config = dict(
    arch='resnet',
    model='multi-label image tagger',
    image_size=64,
    crop_scale_min=1,
    drop_path=0.1,
    init='kaiming_normal',
    residual_init='zero_last',
    lr=0.0076,
    orthogonalizer='newton_schulz_5',
    adamw_lr_other_params=0.0023,
    l1_shrink=0.03,
    steps=24500,
)
Rows from block 6, named by matrix and row number. Rows with one number belong to one channel. Each number is 200 + 20 x the weight over the matrix's rms, rounded and kept within 0 to 999. All counts start at 0.
# convs0: first 3x3 conv (model.blocks.6.convs.0.weight, 192x192x3x3), inputs 180-185, a 3x3 kernel for each
# convs1: second 3x3 conv (model.blocks.6.convs.1.weight, 192x192x3x3, transposed), outputs 180-185, a 3x3 kernel for each
convs0.0,200,200,200,200,199,200,200,201,201,200,200,200,200,200,200,200,199,201,201,198,200,201,169,182,201,201,200,200,200,199,199,198,201,200,200,200,200,200,200,200,199,196,197,199,203,197,193,201,202,197,200,201,201,200
convs0.1,200,200,200,200,200,200,200,200,200,200,200,200,200,200,200,200,200,200,199,200,200,199,200,200,194,199,201,196,198,201,211,200,200,275,200,200,206,214,202,172,198,200,121,123,201,200,201,199,200,200,201,202,200,200
convs0.2,200,200,200,200,200,200,200,200,200,200,200,200,200,200,200,200,200,200,201,200,203,200,179,200,199,201,200,201,199,198,203,200,198,192,193,199,460,199,198,198,203,197,200,131,186,202,208,200,201,200,182,201,201,196
convs0.3,200,200,200,200,200,200,200,201,200,200,200,200,200,200,200,200,200,200,200,202,198,200,201,201,201,199,201,199,199,198,199,201,200,200,199,185,201,200,180,200,201,204,200,200,200,196,197,201,200,200,201,200,199,200
convs0.4,200,200,200,200,200,200,201,200,201,200,200,200,200,200,200,200,200,200,200,194,202,200,201,201,199,212,199,200,200,168,202,201,199,201,201,201,200,201,196,200,200,202,196,200,200,201,161,150,200,200,200,201,200,197
convs0.5,200,200,199,200,200,200,200,201,200,200,200,200,200,200,200,200,199,200,201,199,200,202,193,200,201,202,205,200,206,199,201,204,201,208,198,200,199,200,201,200,199,199,199,200,200,198,199,200,200,202,200,211,214,210
convs0.6,200,200,200,201,200,200,200,200,200,200,200,200,200,200,200,200,200,200,200,200,200,201,199,203,199,200,201,201,205,236,200,199,200,199,213,214,197,198,200,200,201,201,200,200,209,201,199,136,199,199,199,199,202,200
convs0.7,200,200,200,200,200,200,200,200,200,200,200,200,200,200,200,201,200,200,201,199,200,200,200,210,202,201,200,200,198,199,200,200,200,199,202,200,200,197,204,201,204,196,196,198,200,201,200,199,201,137,200,197,190,195
convs0.8,201,200,200,201,200,200,200,200,200,200,200,200,200,200,200,200,200,200,200,200,200,200,201,199,205,200,200,213,222,201,203,206,202,201,205,202,200,225,202,208,199,340,249,247,235,199,200,199,231,200,200,199,230,200
convs0.9,199,200,200,199,200,200,200,200,200,200,200,200,200,200,200,200,200,200,200,200,197,201,200,202,200,199,200,202,199,198,199,199,202,200,201,200,200,201,199,200,200,215,199,205,200,196,200,201,201,200,200,203,201,200
convs0.10,200,200,200,200,200,200,201,200,200,200,200,199,200,200,199,200,199,200,201,201,207,201,200,199,200,200,198,201,202,199,200,199,202,196,199,200,201,200,155,201,200,201,201,196,191,200,200,201,198,200,187,200,199,196
convs0.11,200,200,200,201,200,200,201,200,201,200,200,200,200,200,200,200,200,200,199,199,202,200,201,202,202,203,202,196,201,200,199,200,197,205,202,201,199,199,196,198,199,201,199,201,200,199,199,201,200,199,201,199,200,200
convs0.12,200,200,200,201,200,201,200,200,200,200,199,200,200,200,200,200,200,200,200,201,200,199,202,200,200,200,200,199,200,199,201,198,198,201,199,200,197,198,200,199,198,197,199,199,199,200,200,176,307,239,202,201,200,219
convs0.13,200,200,200,200,200,200,199,199,199,200,197,200,200,197,200,200,200,200,199,166,201,200,203,203,201,200,200,200,204,200,202,203,202,196,185,199,227,223,201,200,198,197,203,200,199,197,200,200,204,200,200,200,199,199
convs0.14,200,200,200,200,200,200,199,200,200,200,200,200,199,200,200,200,200,200,201,200,198,200,200,199,200,200,200,200,202,168,202,200,189,201,200,200,199,200,201,264,204,202,198,201,190,232,203,201,237,200,200,201,200,200
convs0.15,200,198,199,200,200,200,201,201,200,200,200,200,200,200,200,200,200,200,200,200,200,199,200,204,200,198,202,199,205,202,198,197,195,201,201,186,191,200,202,198,201,197,232,250,209,202,200,200,200,197,199,199,199,198
convs0.16,200,200,200,201,200,200,208,203,202,200,200,200,200,200,200,200,200,200,200,200,201,200,199,204,199,200,201,200,199,200,201,200,199,201,200,196,201,189,128,198,200,199,306,277,232,196,199,111,201,199,199,199,203,204
convs0.17,200,200,200,200,200,200,200,199,200,200,201,200,200,200,200,200,200,200,201,201,198,200,200,202,200,196,200,200,199,202,191,200,200,200,200,204,198,192,200,232,199,201,272,197,198,199,200,200,191,200,198,200,234,211
convs0.18,200,200,200,200,199,200,202,203,201,200,200,200,200,200,200,200,200,200,200,200,202,200,200,200,200,219,200,188,197,188,200,198,201,203,204,199,130,204,200,136,189,194,200,202,200,199,199,199,210,199,195,200,144,158
convs0.19,200,200,200,200,200,200,200,200,200,200,200,200,200,200,200,200,199,199,182,196,197,203,213,200,201,198,206,192,199,195,202,200,199,200,201,202,204,202,202,206,190,194,203,160,197,199,201,202,197,200,198,197,167,197
convs0.20,202,200,200,201,200,200,200,200,200,200,200,200,201,200,200,200,200,200,199,201,197,202,204,200,200,200,196,205,207,198,203,201,212,200,201,200,197,202,206,199,201,204,200,200,200,200,202,200,200,201,201,200,199,204
convs0.21,201,200,199,201,200,200,200,200,200,200,200,200,200,200,200,200,200,200,200,196,200,200,196,199,245,200,199,199,200,200,195,201,200,199,203,201,199,199,199,201,197,207,200,203,200,198,203,198,198,202,196,200,196,198
convs0.22,200,200,200,200,200,200,200,200,200,200,200,200,200,201,200,216,201,200,195,199,200,176,200,200,200,182,200,199,205,207,208,199,205,206,197,197,202,196,189,199,200,200,195,201,199,103,201,201,202,201,217,200,200,226
convs0.23,200,200,199,200,200,200,200,200,200,200,200,200,200,200,200,200,200,200,203,197,200,200,188,198,199,199,201,200,197,201,188,189,202,188,140,207,197,202,201,199,200,200,202,199,198,192,199,200,199,187,200,200,156,200
convs0.24,198,200,199,200,200,200,203,202,200,200,200,200,200,200,200,200,200,201,206,210,199,218,208,200,201,201,200,200,191,113,199,198,200,200,298,199,198,199,201,200,202,218,199,196,200,197,199,197,200,200,199,200,200,200
convs0.25,200,200,200,200,200,200,200,200,200,201,200,200,200,200,200,200,200,200,197,200,201,199,197,200,200,200,203,199,197,202,200,200,194,202,203,199,200,197,186,197,192,198,202,199,208,195,200,200,198,200,199,200,201,176
convs0.26,201,200,200,199,200,200,200,200,200,200,200,200,201,200,200,201,200,200,212,223,202,200,197,214,200,200,199,199,201,201,198,200,187,200,202,198,199,199,205,202,193,206,200,199,206,199,199,201,200,201,202,200,195,200
convs0.27,200,200,200,200,200,200,200,200,200,200,200,200,200,200,200,201,201,200,216,203,199,199,197,198,200,199,199,201,198,199,191,207,200,193,199,220,199,201,201,206,198,200,219,223,205,199,199,198,208,200,199,205,200,200
convs0.28,200,200,200,200,200,200,201,200,200,200,200,200,200,201,200,199,200,200,203,200,178,200,202,199,201,203,198,200,164,197,172,197,187,200,203,198,200,201,200,201,200,198,178,200,170,202,203,202,199,201,200,200,200,200
convs0.29,200,200,201,199,199,198,201,200,200,199,199,200,199,199,200,199,200,200,197,199,200,200,199,200,200,199,200,199,200,203,200,205,202,207,205,202,200,200,200,200,202,201,200,201,201,200,201,191,200,200,199,164,117,136
convs0.30,200,200,200,200,200,200,200,200,200,200,200,200,199,199,200,200,200,200,202,201,200,201,199,200,204,200,208,187,199,203,197,198,203,201,209,200,200,199,200,197,195,199,197,198,200,202,198,200,200,199,200,200,199,199
convs0.31,198,200,200,200,199,200,201,200,201,201,200,200,200,200,200,200,200,200,204,201,200,200,201,200,198,210,215,200,205,203,200,199,205,209,198,196,201,199,200,202,183,191,198,196,200,201,194,196,215,198,203,203,195,198
convs0.32,200,200,200,200,200,200,201,200,200,200,200,200,200,200,200,200,200,200,197,200,200,187,203,199,197,202,198,200,201,206,178,199,186,201,198,197,202,200,199,199,199,199,201,200,201,199,200,187,199,200,201,196,200,188
convs0.33,200,200,200,200,200,200,200,200,200,200,200,200,200,200,200,200,200,200,202,201,202,203,198,201,197,200,200,199,199,200,194,203,202,200,201,195,199,200,201,200,199,273,199,200,200,204,200,200,203,200,199,201,201,207
convs0.34,200,200,200,200,200,200,200,200,200,200,200,200,200,200,200,200,200,200,201,201,200,200,201,199,197,198,200,200,197,195,200,200,200,203,200,200,199,195,200,198,194,200,205,189,174,206,206,202,264,211,199,280,216,194
convs0.35,200,200,200,200,200,200,200,200,200,200,200,200,199,200,200,200,200,200,200,199,200,199,200,200,199,199,200,201,201,200,200,195,199,201,196,199,209,200,197,199,199,219,200,200,197,195,200,199,200,198,171,200,202,199
convs0.36,200,200,200,200,200,200,200,200,200,200,200,200,200,200,200,200,201,200,201,200,200,201,202,201,203,201,200,204,199,200,201,200,200,216,191,164,198,199,200,203,206,211,198,201,197,200,200,200,193,183,191,205,204,202
convs0.37,200,200,200,199,200,200,200,200,200,200,200,200,200,200,200,200,200,200,201,203,202,199,201,201,203,203,204,206,208,200,201,201,201,200,200,197,206,211,204,195,200,199,202,200,202,200,200,200,200,200,200,200,200,200
convs0.38,200,200,200,200,200,200,200,200,200,200,200,200,201,202,200,209,200,200,197,201,198,199,196,202,205,248,200,199,200,197,200,186,199,200,201,199,200,224,207,200,210,201,203,202,204,201,200,199,200,200,198,195,200,204
convs0.39,200,200,200,200,200,200,200,200,200,200,200,200,200,200,200,200,200,200,200,203,200,200,201,200,201,200,200,200,198,197,199,198,200,191,198,199,200,201,201,200,204,201,198,200,200,197,198,200,196,198,194,224,213,201
convs0.40,200,200,200,200,200,200,201,200,200,199,200,200,200,200,200,200,200,200,195,200,199,200,200,199,199,200,201,200,202,200,197,199,202,200,200,207,200,194,194,204,261,200,197,201,200,197,196,200,199,201,202,200,200,198
convs0.41,200,200,200,200,200,200,204,202,202,200,200,200,200,200,200,202,200,200,200,200,198,202,200,200,200,199,200,207,204,202,202,199,200,199,200,198,183,188,195,200,207,198,203,204,203,194,195,200,184,200,180,198,200,202
convs0.42,200,200,200,200,200,200,200,200,200,200,200,200,200,200,200,200,200,200,200,201,200,200,199,264,205,200,200,201,196,201,192,200,160,198,197,187,208,198,197,199,199,199,199,195,198,201,201,203,203,201,197,201,200,198
convs0.43,200,200,200,200,200,200,200,200,200,200,200,200,200,200,200,200,200,200,199,200,200,199,200,197,199,201,200,205,204,202,201,196,199,200,200,190,183,200,200,192,200,202,197,190,200,200,200,200,200,200,200,200,200,202
convs0.44,200,200,200,200,200,200,200,200,200,200,199,200,200,199,200,199,200,200,201,201,200,199,190,200,197,201,199,200,201,175,147,202,196,201,200,204,200,198,198,207,200,199,200,200,200,196,200,199,196,200,200,199,199,196
convs0.45,200,200,200,198,197,200,200,200,200,200,200,200,200,200,200,200,200,200,199,197,200,199,199,200,200,200,200,199,192,199,199,193,200,204,203,200,188,202,200,199,194,199,201,200,200,198,200,201,205,199,199,200,199,199
convs0.46,200,200,200,200,200,200,200,200,200,200,201,200,200,200,200,200,200,200,203,199,194,200,204,200,198,200,199,324,208,205,202,200,199,201,200,184,200,200,220,198,200,201,200,207,200,200,198,171,199,198,189,201,201,203
convs0.47,200,200,200,199,200,200,199,200,200,200,200,200,200,200,200,200,200,200,200,203,199,201,200,270,198,201,202,175,170,204,209,199,201,190,200,200,202,200,200,198,200,200,195,200,203,200,201,201,200,200,201,202,202,205
convs0.48,200,200,200,200,200,200,200,200,200,200,199,200,200,200,201,200,200,200,200,200,199,203,200,197,202,202,199,200,200,199,199,199,198,179,188,200,201,200,196,201,200,198,219,198,199,199,199,199,200,200,200,200,200,195
convs0.49,200,200,200,200,200,200,200,200,200,200,200,200,200,200,200,201,200,200,203,200,200,196,198,200,192,197,201,197,201,184,199,199,199,154,205,204,202,206,199,201,203,199,160,139,166,199,193,197,203,201,198,202,200,194
convs0.50,200,200,200,200,200,200,200,200,201,200,200,200,200,200,200,200,200,200,200,201,200,205,200,200,200,200,200,199,201,198,198,201,201,200,200,200,192,200,196,199,198,200,197,197,200,195,201,199,200,201,200,200,199,200
convs0.51,200,200,200,200,200,200,200,200,200,200,200,200,200,201,199,200,201,200,208,198,204,200,194,202,200,201,199,197,204,202,200,208,194,201,201,198,200,193,201,202,205,202,201,202,204,201,200,181,200,200,199,199,200,200
convs0.52,200,200,200,200,200,200,200,200,200,200,200,200,200,200,200,201,200,200,200,200,200,200,197,198,200,200,200,200,204,197,189,198,200,199,200,198,199,199,200,199,201,202,197,197,200,205,201,201,239,201,205,200,200,201
convs0.53,200,200,200,200,200,200,201,202,200,200,200,200,200,201,200,200,201,200,199,198,199,200,201,192,194,200,200,227,192,201,201,200,200,200,200,200,201,193,201,203,200,199,200,200,201,187,199,202,196,203,199,200,254,203
convs0.54,200,200,200,200,200,200,199,200,200,200,200,200,200,200,200,200,200,200,201,200,200,203,201,195,200,199,199,196,201,201,199,200,195,198,207,200,184,199,221,203,200,200,203,199,200,183,191,198,199,200,199,199,200,200
convs0.55,200,200,199,200,200,200,200,200,200,200,200,200,200,200,200,200,200,200,200,195,200,201,199,200,200,201,199,199,195,227,202,188,201,219,198,201,198,199,199,196,200,198,197,203,198,180,200,201,194,199,200,196,199,200
convs0.56,200,200,200,200,200,199,200,200,200,200,199,200,200,200,200,201,200,200,201,202,200,200,235,221,206,207,201,198,201,201,201,202,201,198,199,197,199,188,197,197,202,200,195,200,201,199,201,191,197,125,196,194,197,200
convs0.57,200,200,200,200,200,200,200,200,200,200,200,200,200,200,200,200,200,199,200,200,200,202,197,199,200,194,200,202,274,199,201,199,198,201,188,113,200,200,200,200,200,199,198,197,198,199,183,199,199,203,200,200,206,205
convs0.58,200,200,200,200,200,200,200,200,201,200,200,200,200,200,200,200,200,200,199,203,200,200,206,204,203,206,203,202,202,201,201,197,200,200,195,200,199,200,200,176,200,204,196,200,201,200,199,198,196,199,202,201,200,200
convs0.59,200,200,200,200,199,199,201,200,199,200,200,200,200,200,200,200,200,200,200,206,200,201,283,200,201,197,200,202,201,205,200,202,207,199,201,199,200,197,201,184,191,202,200,200,199,200,179,201,200,197,199,200,201,200
convs0.60,200,200,199,201,200,200,201,217,200,200,200,200,200,200,200,201,201,201,200,200,201,222,202,203,201,200,200,198,194,188,200,201,202,199,191,199,196,199,195,206,200,202,201,199,200,200,200,165,199,195,187,200,204,199
convs1.0,201,202,199,203,201,200,215,200,209,209,200,201,204,198,228,205,200,200,200,198,205,197,200,200,200,200,218,200,200,201,200,200,200,198,200,209,202,207,192,200,196,199,199,214,205,198,199,318,200,201,202,200,193,201
convs1.1,231,200,201,223,202,199,210,200,202,200,200,194,201,201,201,198,199,199,200,200,197,198,200,191,198,200,193,255,203,206,207,201,201,203,198,137,201,188,199,209,201,211,201,209,211,199,210,251,203,201,214,200,199,198
convs1.2,201,195,200,201,201,200,200,201,199,200,200,206,200,200,200,199,200,189,200,202,200,220,196,194,206,202,200,179,118,199,201,198,201,178,167,209,194,204,206,196,201,200,196,200,200,202,200,200,201,191,200,200,193,170
convs1.3,199,200,199,199,202,200,202,199,199,224,203,211,230,201,198,138,96,188,240,201,203,185,201,201,181,203,200,238,207,203,209,200,195,216,184,197,208,205,200,201,200,135,202,199,198,183,199,206,201,199,202,127,200,208
convs1.4,200,214,203,200,197,201,199,200,204,200,200,201,201,197,213,204,225,200,199,200,196,203,199,200,213,200,200,347,202,207,263,199,207,179,195,207,200,183,176,197,161,197,202,201,202,199,200,193,212,200,200,200,206,200
convs1.5,204,207,200,200,200,199,197,201,201,200,203,207,200,200,214,203,241,200,201,201,199,197,199,231,196,200,193,197,191,200,201,199,201,206,200,203,200,200,199,155,198,213,200,196,198,192,202,203,202,200,195,201,198,194
convs1.6,197,199,198,77,88,199,185,197,198,199,198,157,199,200,201,199,216,202,205,207,204,203,203,201,200,208,200,189,202,202,200,209,198,201,201,199,196,201,201,196,199,200,199,200,200,200,199,200,198,200,200,200,200,200
convs1.7,238,207,200,200,199,199,201,202,202,200,199,156,202,197,182,199,199,211,209,109,165,191,186,198,198,199,199,205,197,195,201,200,200,196,203,204,180,194,170,207,197,197,200,200,199,239,228,209,239,215,201,198,199,185
convs1.8,333,200,259,200,200,198,199,200,209,198,194,201,200,196,348,202,200,199,196,194,193,195,200,199,197,195,198,200,200,202,200,199,203,136,138,208,61,197,44,170,211,215,197,208,210,199,195,182,179,199,205,197,199,217
convs1.9,212,200,195,208,200,198,202,200,199,187,198,201,196,197,200,185,200,201,185,199,201,202,188,200,198,199,200,203,199,202,200,198,218,201,195,261,201,213,198,200,199,200,200,193,200,198,199,200,198,197,198,200,200,200
convs1.10,200,201,200,206,202,204,203,201,200,201,202,204,206,214,212,194,194,199,199,200,202,201,200,198,198,221,198,202,202,202,216,203,202,200,199,201,189,199,201,202,196,200,200,155,198,203,202,203,204,200,199,201,210,204
convs1.11,195,199,197,200,201,228,201,201,205,198,200,236,216,195,201,201,193,200,195,214,199,198,280,122,260,247,151,197,197,200,202,254,273,201,231,228,199,222,234,203,183,194,199,201,200,182,194,200,222,202,203,199,200,200
convs1.12,200,200,200,200,201,200,200,200,200,198,200,200,200,200,200,200,201,202,200,200,199,198,199,200,199,199,200,199,200,200,200,201,200,202,200,201,196,200,199,200,200,200,199,200,200,197,200,200,208,198,196,201,199,200
convs1.13,199,201,200,198,198,199,199,200,200,200,200,200,200,201,200,197,199,198,200,201,200,202,202,200,200,201,198,200,200,202,199,200,201,201,198,201,200,198,200,200,200,200,193,200,199,200,200,200,200,200,206,202,203,202
convs1.14,200,201,200,202,206,239,202,200,198,243,174,200,239,205,199,199,203,200,173,186,199,198,197,200,234,193,155,202,200,114,172,201,143,202,197,179,199,197,200,175,204,205,203,200,200,200,199,209,200,198,215,201,200,200
convs1.15,209,202,199,200,199,199,200,200,202,199,203,216,196,200,204,195,196,199,209,200,202,200,198,199,201,195,199,196,194,194,201,200,201,196,193,195,140,201,199,200,199,193,207,206,197,204,201,200,200,195,197,203,199,198
convs1.16,200,201,202,200,201,207,199,200,262,200,200,201,200,203,201,199,198,196,200,200,199,200,200,200,201,201,200,250,200,201,253,200,200,200,204,199,196,191,202,226,201,200,203,203,201,266,343,289,315,302,242,201,200,210
convs1.17,200,200,203,201,195,200,199,200,197,192,198,198,199,201,199,200,205,200,200,203,93,199,202,201,197,202,200,206,208,203,200,200,202,200,200,199,199,198,199,198,198,200,199,198,198,199,196,195,200,199,200,202,200,200
convs1.18,200,201,223,158,200,199,201,200,202,199,203,200,200,199,199,201,200,190,250,215,205,233,200,197,210,200,199,208,264,201,203,234,200,201,201,201,198,198,202,200,198,201,200,199,200,225,201,200,205,201,202,203,211,224
convs1.19,199,200,202,47,190,199,201,205,200,184,202,200,205,228,198,200,203,199,201,200,199,200,200,219,200,199,204,216,200,200,200,200,200,201,196,200,205,200,199,223,201,201,202,200,200,215,205,200,200,199,199,198,200,202
convs1.20,167,195,204,160,196,212,198,208,208,206,203,203,198,197,177,194,187,200,208,189,203,194,198,202,198,209,204,202,200,195,195,200,201,198,173,203,194,200,208,195,201,201,199,203,199,215,202,206,207,201,199,203,193,203
convs1.21,176,156,193,212,207,201,201,209,235,200,201,188,199,207,186,199,201,203,200,201,189,198,195,201,200,196,201,198,198,200,201,205,203,199,205,213,198,200,202,200,199,200,199,198,199,199,200,199,200,199,199,201,174,201
convs1.22,200,200,201,199,200,200,200,200,199,199,200,204,200,196,198,196,197,199,201,199,199,200,199,197,201,204,202,189,194,200,195,202,202,346,204,216,204,204,203,202,202,209,200,202,217,200,114,195,200,201,200,201,202,202
convs1.23,200,203,199,199,199,200,195,200,201,201,190,200,178,194,197,184,188,201,199,200,200,198,189,200,198,199,202,204,200,199,199,212,199,201,210,205,205,206,203,200,201,201,188,172,202,204,205,201,201,200,200,200,199,156
convs1.24,201,202,205,201,198,202,197,252,199,200,206,206,199,198,201,201,220,185,199,175,168,157,142,202,200,234,200,203,202,202,204,200,199,215,203,214,194,196,200,199,200,199,204,202,200,199,248,199,206,230,204,206,213,204
convs1.25,200,199,196,200,200,199,184,188,198,200,200,215,200,197,200,200,200,195,182,199,197,200,201,200,200,197,175,200,200,200,198,199,200,200,200,201,200,200,198,200,199,199,199,200,196,200,198,198,201,203,199,200,198,200
convs1.26,201,200,200,202,201,191,202,199,196,200,201,205,199,190,201,187,200,210,281,217,224,211,235,200,203,206,199,267,231,200,199,201,201,200,197,225,199,203,199,198,192,196,198,186,201,200,148,192,207,204,206,204,196,175
convs1.27,201,201,210,200,198,200,197,197,200,176,135,191,192,195,201,199,200,198,189,196,195,153,196,193,201,135,177,199,221,207,193,196,198,174,189,200,177,155,198,193,202,200,210,222,205,168,200,194,203,203,195,200,202,200
convs1.28,200,200,196,200,200,199,198,201,205,198,185,200,201,196,200,200,192,195,180,201,185,5,118,193,199,194,175,199,200,197,200,199,205,210,200,204,200,201,199,198,184,198,202,198,201,200,200,230,199,198,202,182,197,217
convs1.29,200,200,200,200,201,199,200,200,200,200,200,200,201,201,200,200,201,201,200,200,198,199,198,200,200,200,201,200,200,199,200,200,200,202,201,200,200,200,200,200,200,199,200,200,199,201,202,202,200,200,200,199,198,200
convs1.30,200,210,212,206,201,201,203,206,207,201,199,201,200,215,235,199,212,220,183,194,200,205,203,202,200,200,200,64,199,199,202,206,201,91,191,198,214,201,201,201,204,201,205,172,201,203,228,202,198,197,200,194,200,200
convs1.31,200,200,200,200,200,200,200,200,200,200,200,200,200,200,200,200,200,200,201,200,200,201,200,200,200,201,200,200,200,200,200,200,200,200,200,200,200,200,200,200,200,200,200,200,200,200,200,200,200,200,200,199,200,199
convs1.32,198,198,196,201,197,199,201,200,198,200,180,202,199,197,208,198,220,200,204,197,177,199,197,156,198,393,196,205,210,200,200,160,202,201,194,199,190,197,198,200,200,142,200,201,195,201,200,195,205,202,200,204,200,200
convs1.33,201,200,194,203,201,200,201,200,53,200,201,184,200,200,261,200,228,326,201,199,107,201,195,130,200,200,203,200,189,141,200,214,199,229,212,449,199,199,200,202,198,201,202,199,195,199,197,201,201,196,202,201,199,199
convs1.34,200,200,201,201,204,209,202,202,207,198,204,202,200,199,198,195,200,193,199,200,186,200,201,194,200,200,199,209,201,195,202,200,205,206,201,200,198,202,179,200,203,194,200,199,197,185,160,154,197,199,160,204,211,215
convs1.35,200,200,200,200,201,201,200,200,201,200,199,200,200,200,201,200,200,201,198,200,200,202,201,199,200,198,197,199,200,201,198,200,203,199,201,200,201,200,201,201,202,201,201,198,200,199,199,201,189,197,199,200,200,201
convs1.36,200,201,201,200,200,200,200,212,200,201,201,201,201,200,200,200,198,200,201,200,200,199,200,194,200,200,201,199,197,197,185,199,199,194,198,198,198,198,198,192,199,199,199,201,206,202,202,205,201,200,202,191,182,188
convs1.37,201,254,203,199,199,200,199,200,202,198,200,201,198,200,201,200,199,196,200,199,199,196,191,186,197,190,139,199,200,200,196,200,201,200,138,184,196,185,196,190,200,221,200,201,210,203,201,200,203,202,203,200,201,218
convs1.38,201,200,204,200,204,202,197,192,194,197,202,204,196,202,203,200,200,205,197,204,201,198,319,176,222,202,200,193,207,203,201,200,206,202,202,201,191,188,191,201,202,201,199,202,200,200,201,200,199,145,202,188,204,200
convs1.39,200,200,200,200,200,200,195,200,200,200,200,200,200,200,200,200,199,199,200,199,200,200,200,200,199,199,199,199,200,200,200,203,200,197,201,200,202,200,201,203,199,200,200,198,198,200,199,203,200,200,200,201,200,200
convs1.40,201,200,199,200,200,200,200,200,200,198,199,199,199,199,199,199,200,200,201,201,200,202,201,199,202,199,199,200,200,200,199,196,200,200,199,200,201,202,201,201,192,200,176,196,199,200,200,200,200,199,200,199,200,201
convs1.41,192,199,183,200,200,196,201,225,200,199,199,223,211,211,203,200,203,201,200,200,198,204,182,198,200,200,200,199,197,200,201,200,200,199,194,193,200,201,202,203,200,210,206,200,201,199,198,196,201,200,201,205,203,202
convs1.42,201,203,198,198,200,201,201,200,208,199,196,201,201,200,205,216,200,201,200,186,202,216,200,200,206,211,202,202,197,183,199,200,204,199,202,194,200,218,221,191,198,208,201,200,199,193,199,202,205,200,199,200,200,199
convs1.43,200,218,207,209,203,202,206,199,197,197,201,200,200,200,192,200,200,192,201,213,230,199,200,200,200,201,212,201,198,182,201,205,199,203,201,200,201,200,194,200,200,199,199,207,211,191,203,261,199,194,194,200,200,200
convs1.44,202,200,204,200,200,201,200,201,206,200,201,203,204,201,205,198,191,186,200,216,447,207,214,202,186,203,180,203,201,200,203,202,198,198,200,208,196,174,200,197,192,190,192,197,197,200,199,200,200,197,200,203,199,208
convs1.45,202,201,200,202,207,210,200,201,201,200,200,200,200,201,200,200,201,200,199,199,200,200,200,201,200,202,201,201,203,204,200,198,200,199,199,200,198,197,195,201,199,201,204,202,203,200,200,200,197,199,208,199,199,200
convs1.46,202,201,202,197,199,196,200,199,196,200,107,204,200,190,201,199,195,199,199,199,197,200,212,201,198,191,194,200,197,201,201,193,202,199,197,201,203,200,198,239,200,194,212,201,200,200,199,200,201,201,200,243,201,203
convs1.47,200,200,200,200,200,200,204,200,199,200,195,195,200,191,201,201,198,201,201,202,200,201,200,197,210,201,200,203,200,203,200,265,237,194,195,275,200,200,201,200,201,203,200,202,202,200,199,204,200,201,201,199,199,199
convs1.48,199,199,199,200,200,199,200,192,199,200,201,200,199,220,254,200,208,210,204,200,252,201,201,228,201,200,195,200,201,200,208,200,197,200,190,195,204,203,201,200,200,200,198,201,197,199,199,201,203,196,214,204,188,203
convs1.49,200,200,200,200,200,201,200,200,201,200,200,201,200,200,200,200,200,200,199,199,200,200,199,197,200,196,200,200,196,199,200,197,199,200,198,200,201,199,207,200,176,199,200,200,200,199,199,227,202,201,200,200,200,200
convs1.50,200,200,200,200,200,200,199,198,198,200,200,200,200,199,200,200,199,200,200,200,200,200,200,198,200,200,200,200,200,200,200,199,199,200,199,198,200,201,202,199,201,201,200,201,205,200,200,198,199,199,199,201,200,200
convs1.51,200,200,200,198,199,200,223,199,199,200,202,200,203,201,171,200,200,196,202,203,201,200,202,200,198,201,201,203,200,199,201,203,201,200,202,202,201,199,200,200,201,200,201,202,209,201,201,199,200,201,199,200,200,202
convs1.52,274,199,201,203,213,216,200,243,203,199,209,211,202,200,201,202,199,207,196,192,194,225,206,170,201,198,198,320,294,177,200,194,200,198,193,194,199,198,192,193,198,199,197,201,209,144,185,194,200,200,203,195,200,213
convs1.53,200,198,202,201,199,200,199,218,223,195,200,200,198,199,199,187,198,199,198,201,200,200,207,198,200,206,197,203,256,202,200,200,211,200,165,199,203,198,200,208,200,200,239,202,198,190,197,199,200,194,193,198,193,196
convs1.54,218,200,201,198,199,200,200,200,200,201,207,200,205,204,200,200,200,197,200,198,199,198,194,163,200,189,181,200,202,201,201,200,200,203,200,200,203,203,200,200,201,202,195,195,169,194,186,198,195,200,199,202,201,144
convs1.55,200,200,200,201,200,200,202,199,201,200,200,201,202,200,209,205,199,201,221,201,195,211,200,185,208,197,203,200,200,197,198,197,201,202,207,224,195,204,199,201,206,203,200,201,205,203,197,199,200,198,189,202,200,200
convs1.56,202,200,201,200,200,199,204,204,203,177,201,202,198,200,201,203,203,204,200,200,199,200,201,200,203,199,199,210,201,201,200,201,201,201,201,200,200,127,200,201,199,195,200,203,203,201,205,200,207,204,205,201,199,200
convs1.57,200,199,200,200,200,200,202,203,202,202,205,231,201,204,200,199,206,115,200,198,203,198,200,201,200,200,200,200,199,201,202,199,200,207,212,207,200,202,200,198,200,208,197,199,198,201,203,199,193,200,200,200,201,200
convs1.58,176,199,200,202,200,199,202,200,200,201,199,200,202,188,200,201,198,200,200,201,179,218,203,199,202,194,140,197,207,206,199,201,203,201,200,201,200,200,187,201,200,207,200,211,200,199,200,199,200,200,200,194,199,209
convs1.59,203,214,200,203,201,198,203,202,199,200,201,201,206,197,199,202,204,198,215,200,199,225,198,202,199,141,200,193,181,167,252,190,200,200,199,200,194,200,199,205,199,194,235,208,199,202,192,193,203,201,199,199,200,198
convs1.60,202,201,201,202,200,202,212,202,200,201,205,200,200,201,204,199,186,198,200,200,196,200,198,200,201,203,199,192,199,200,203,200,200,200,197,200,199,200,202,195,199,198,200,199,196,200,211,209,198,201,209,203,208,204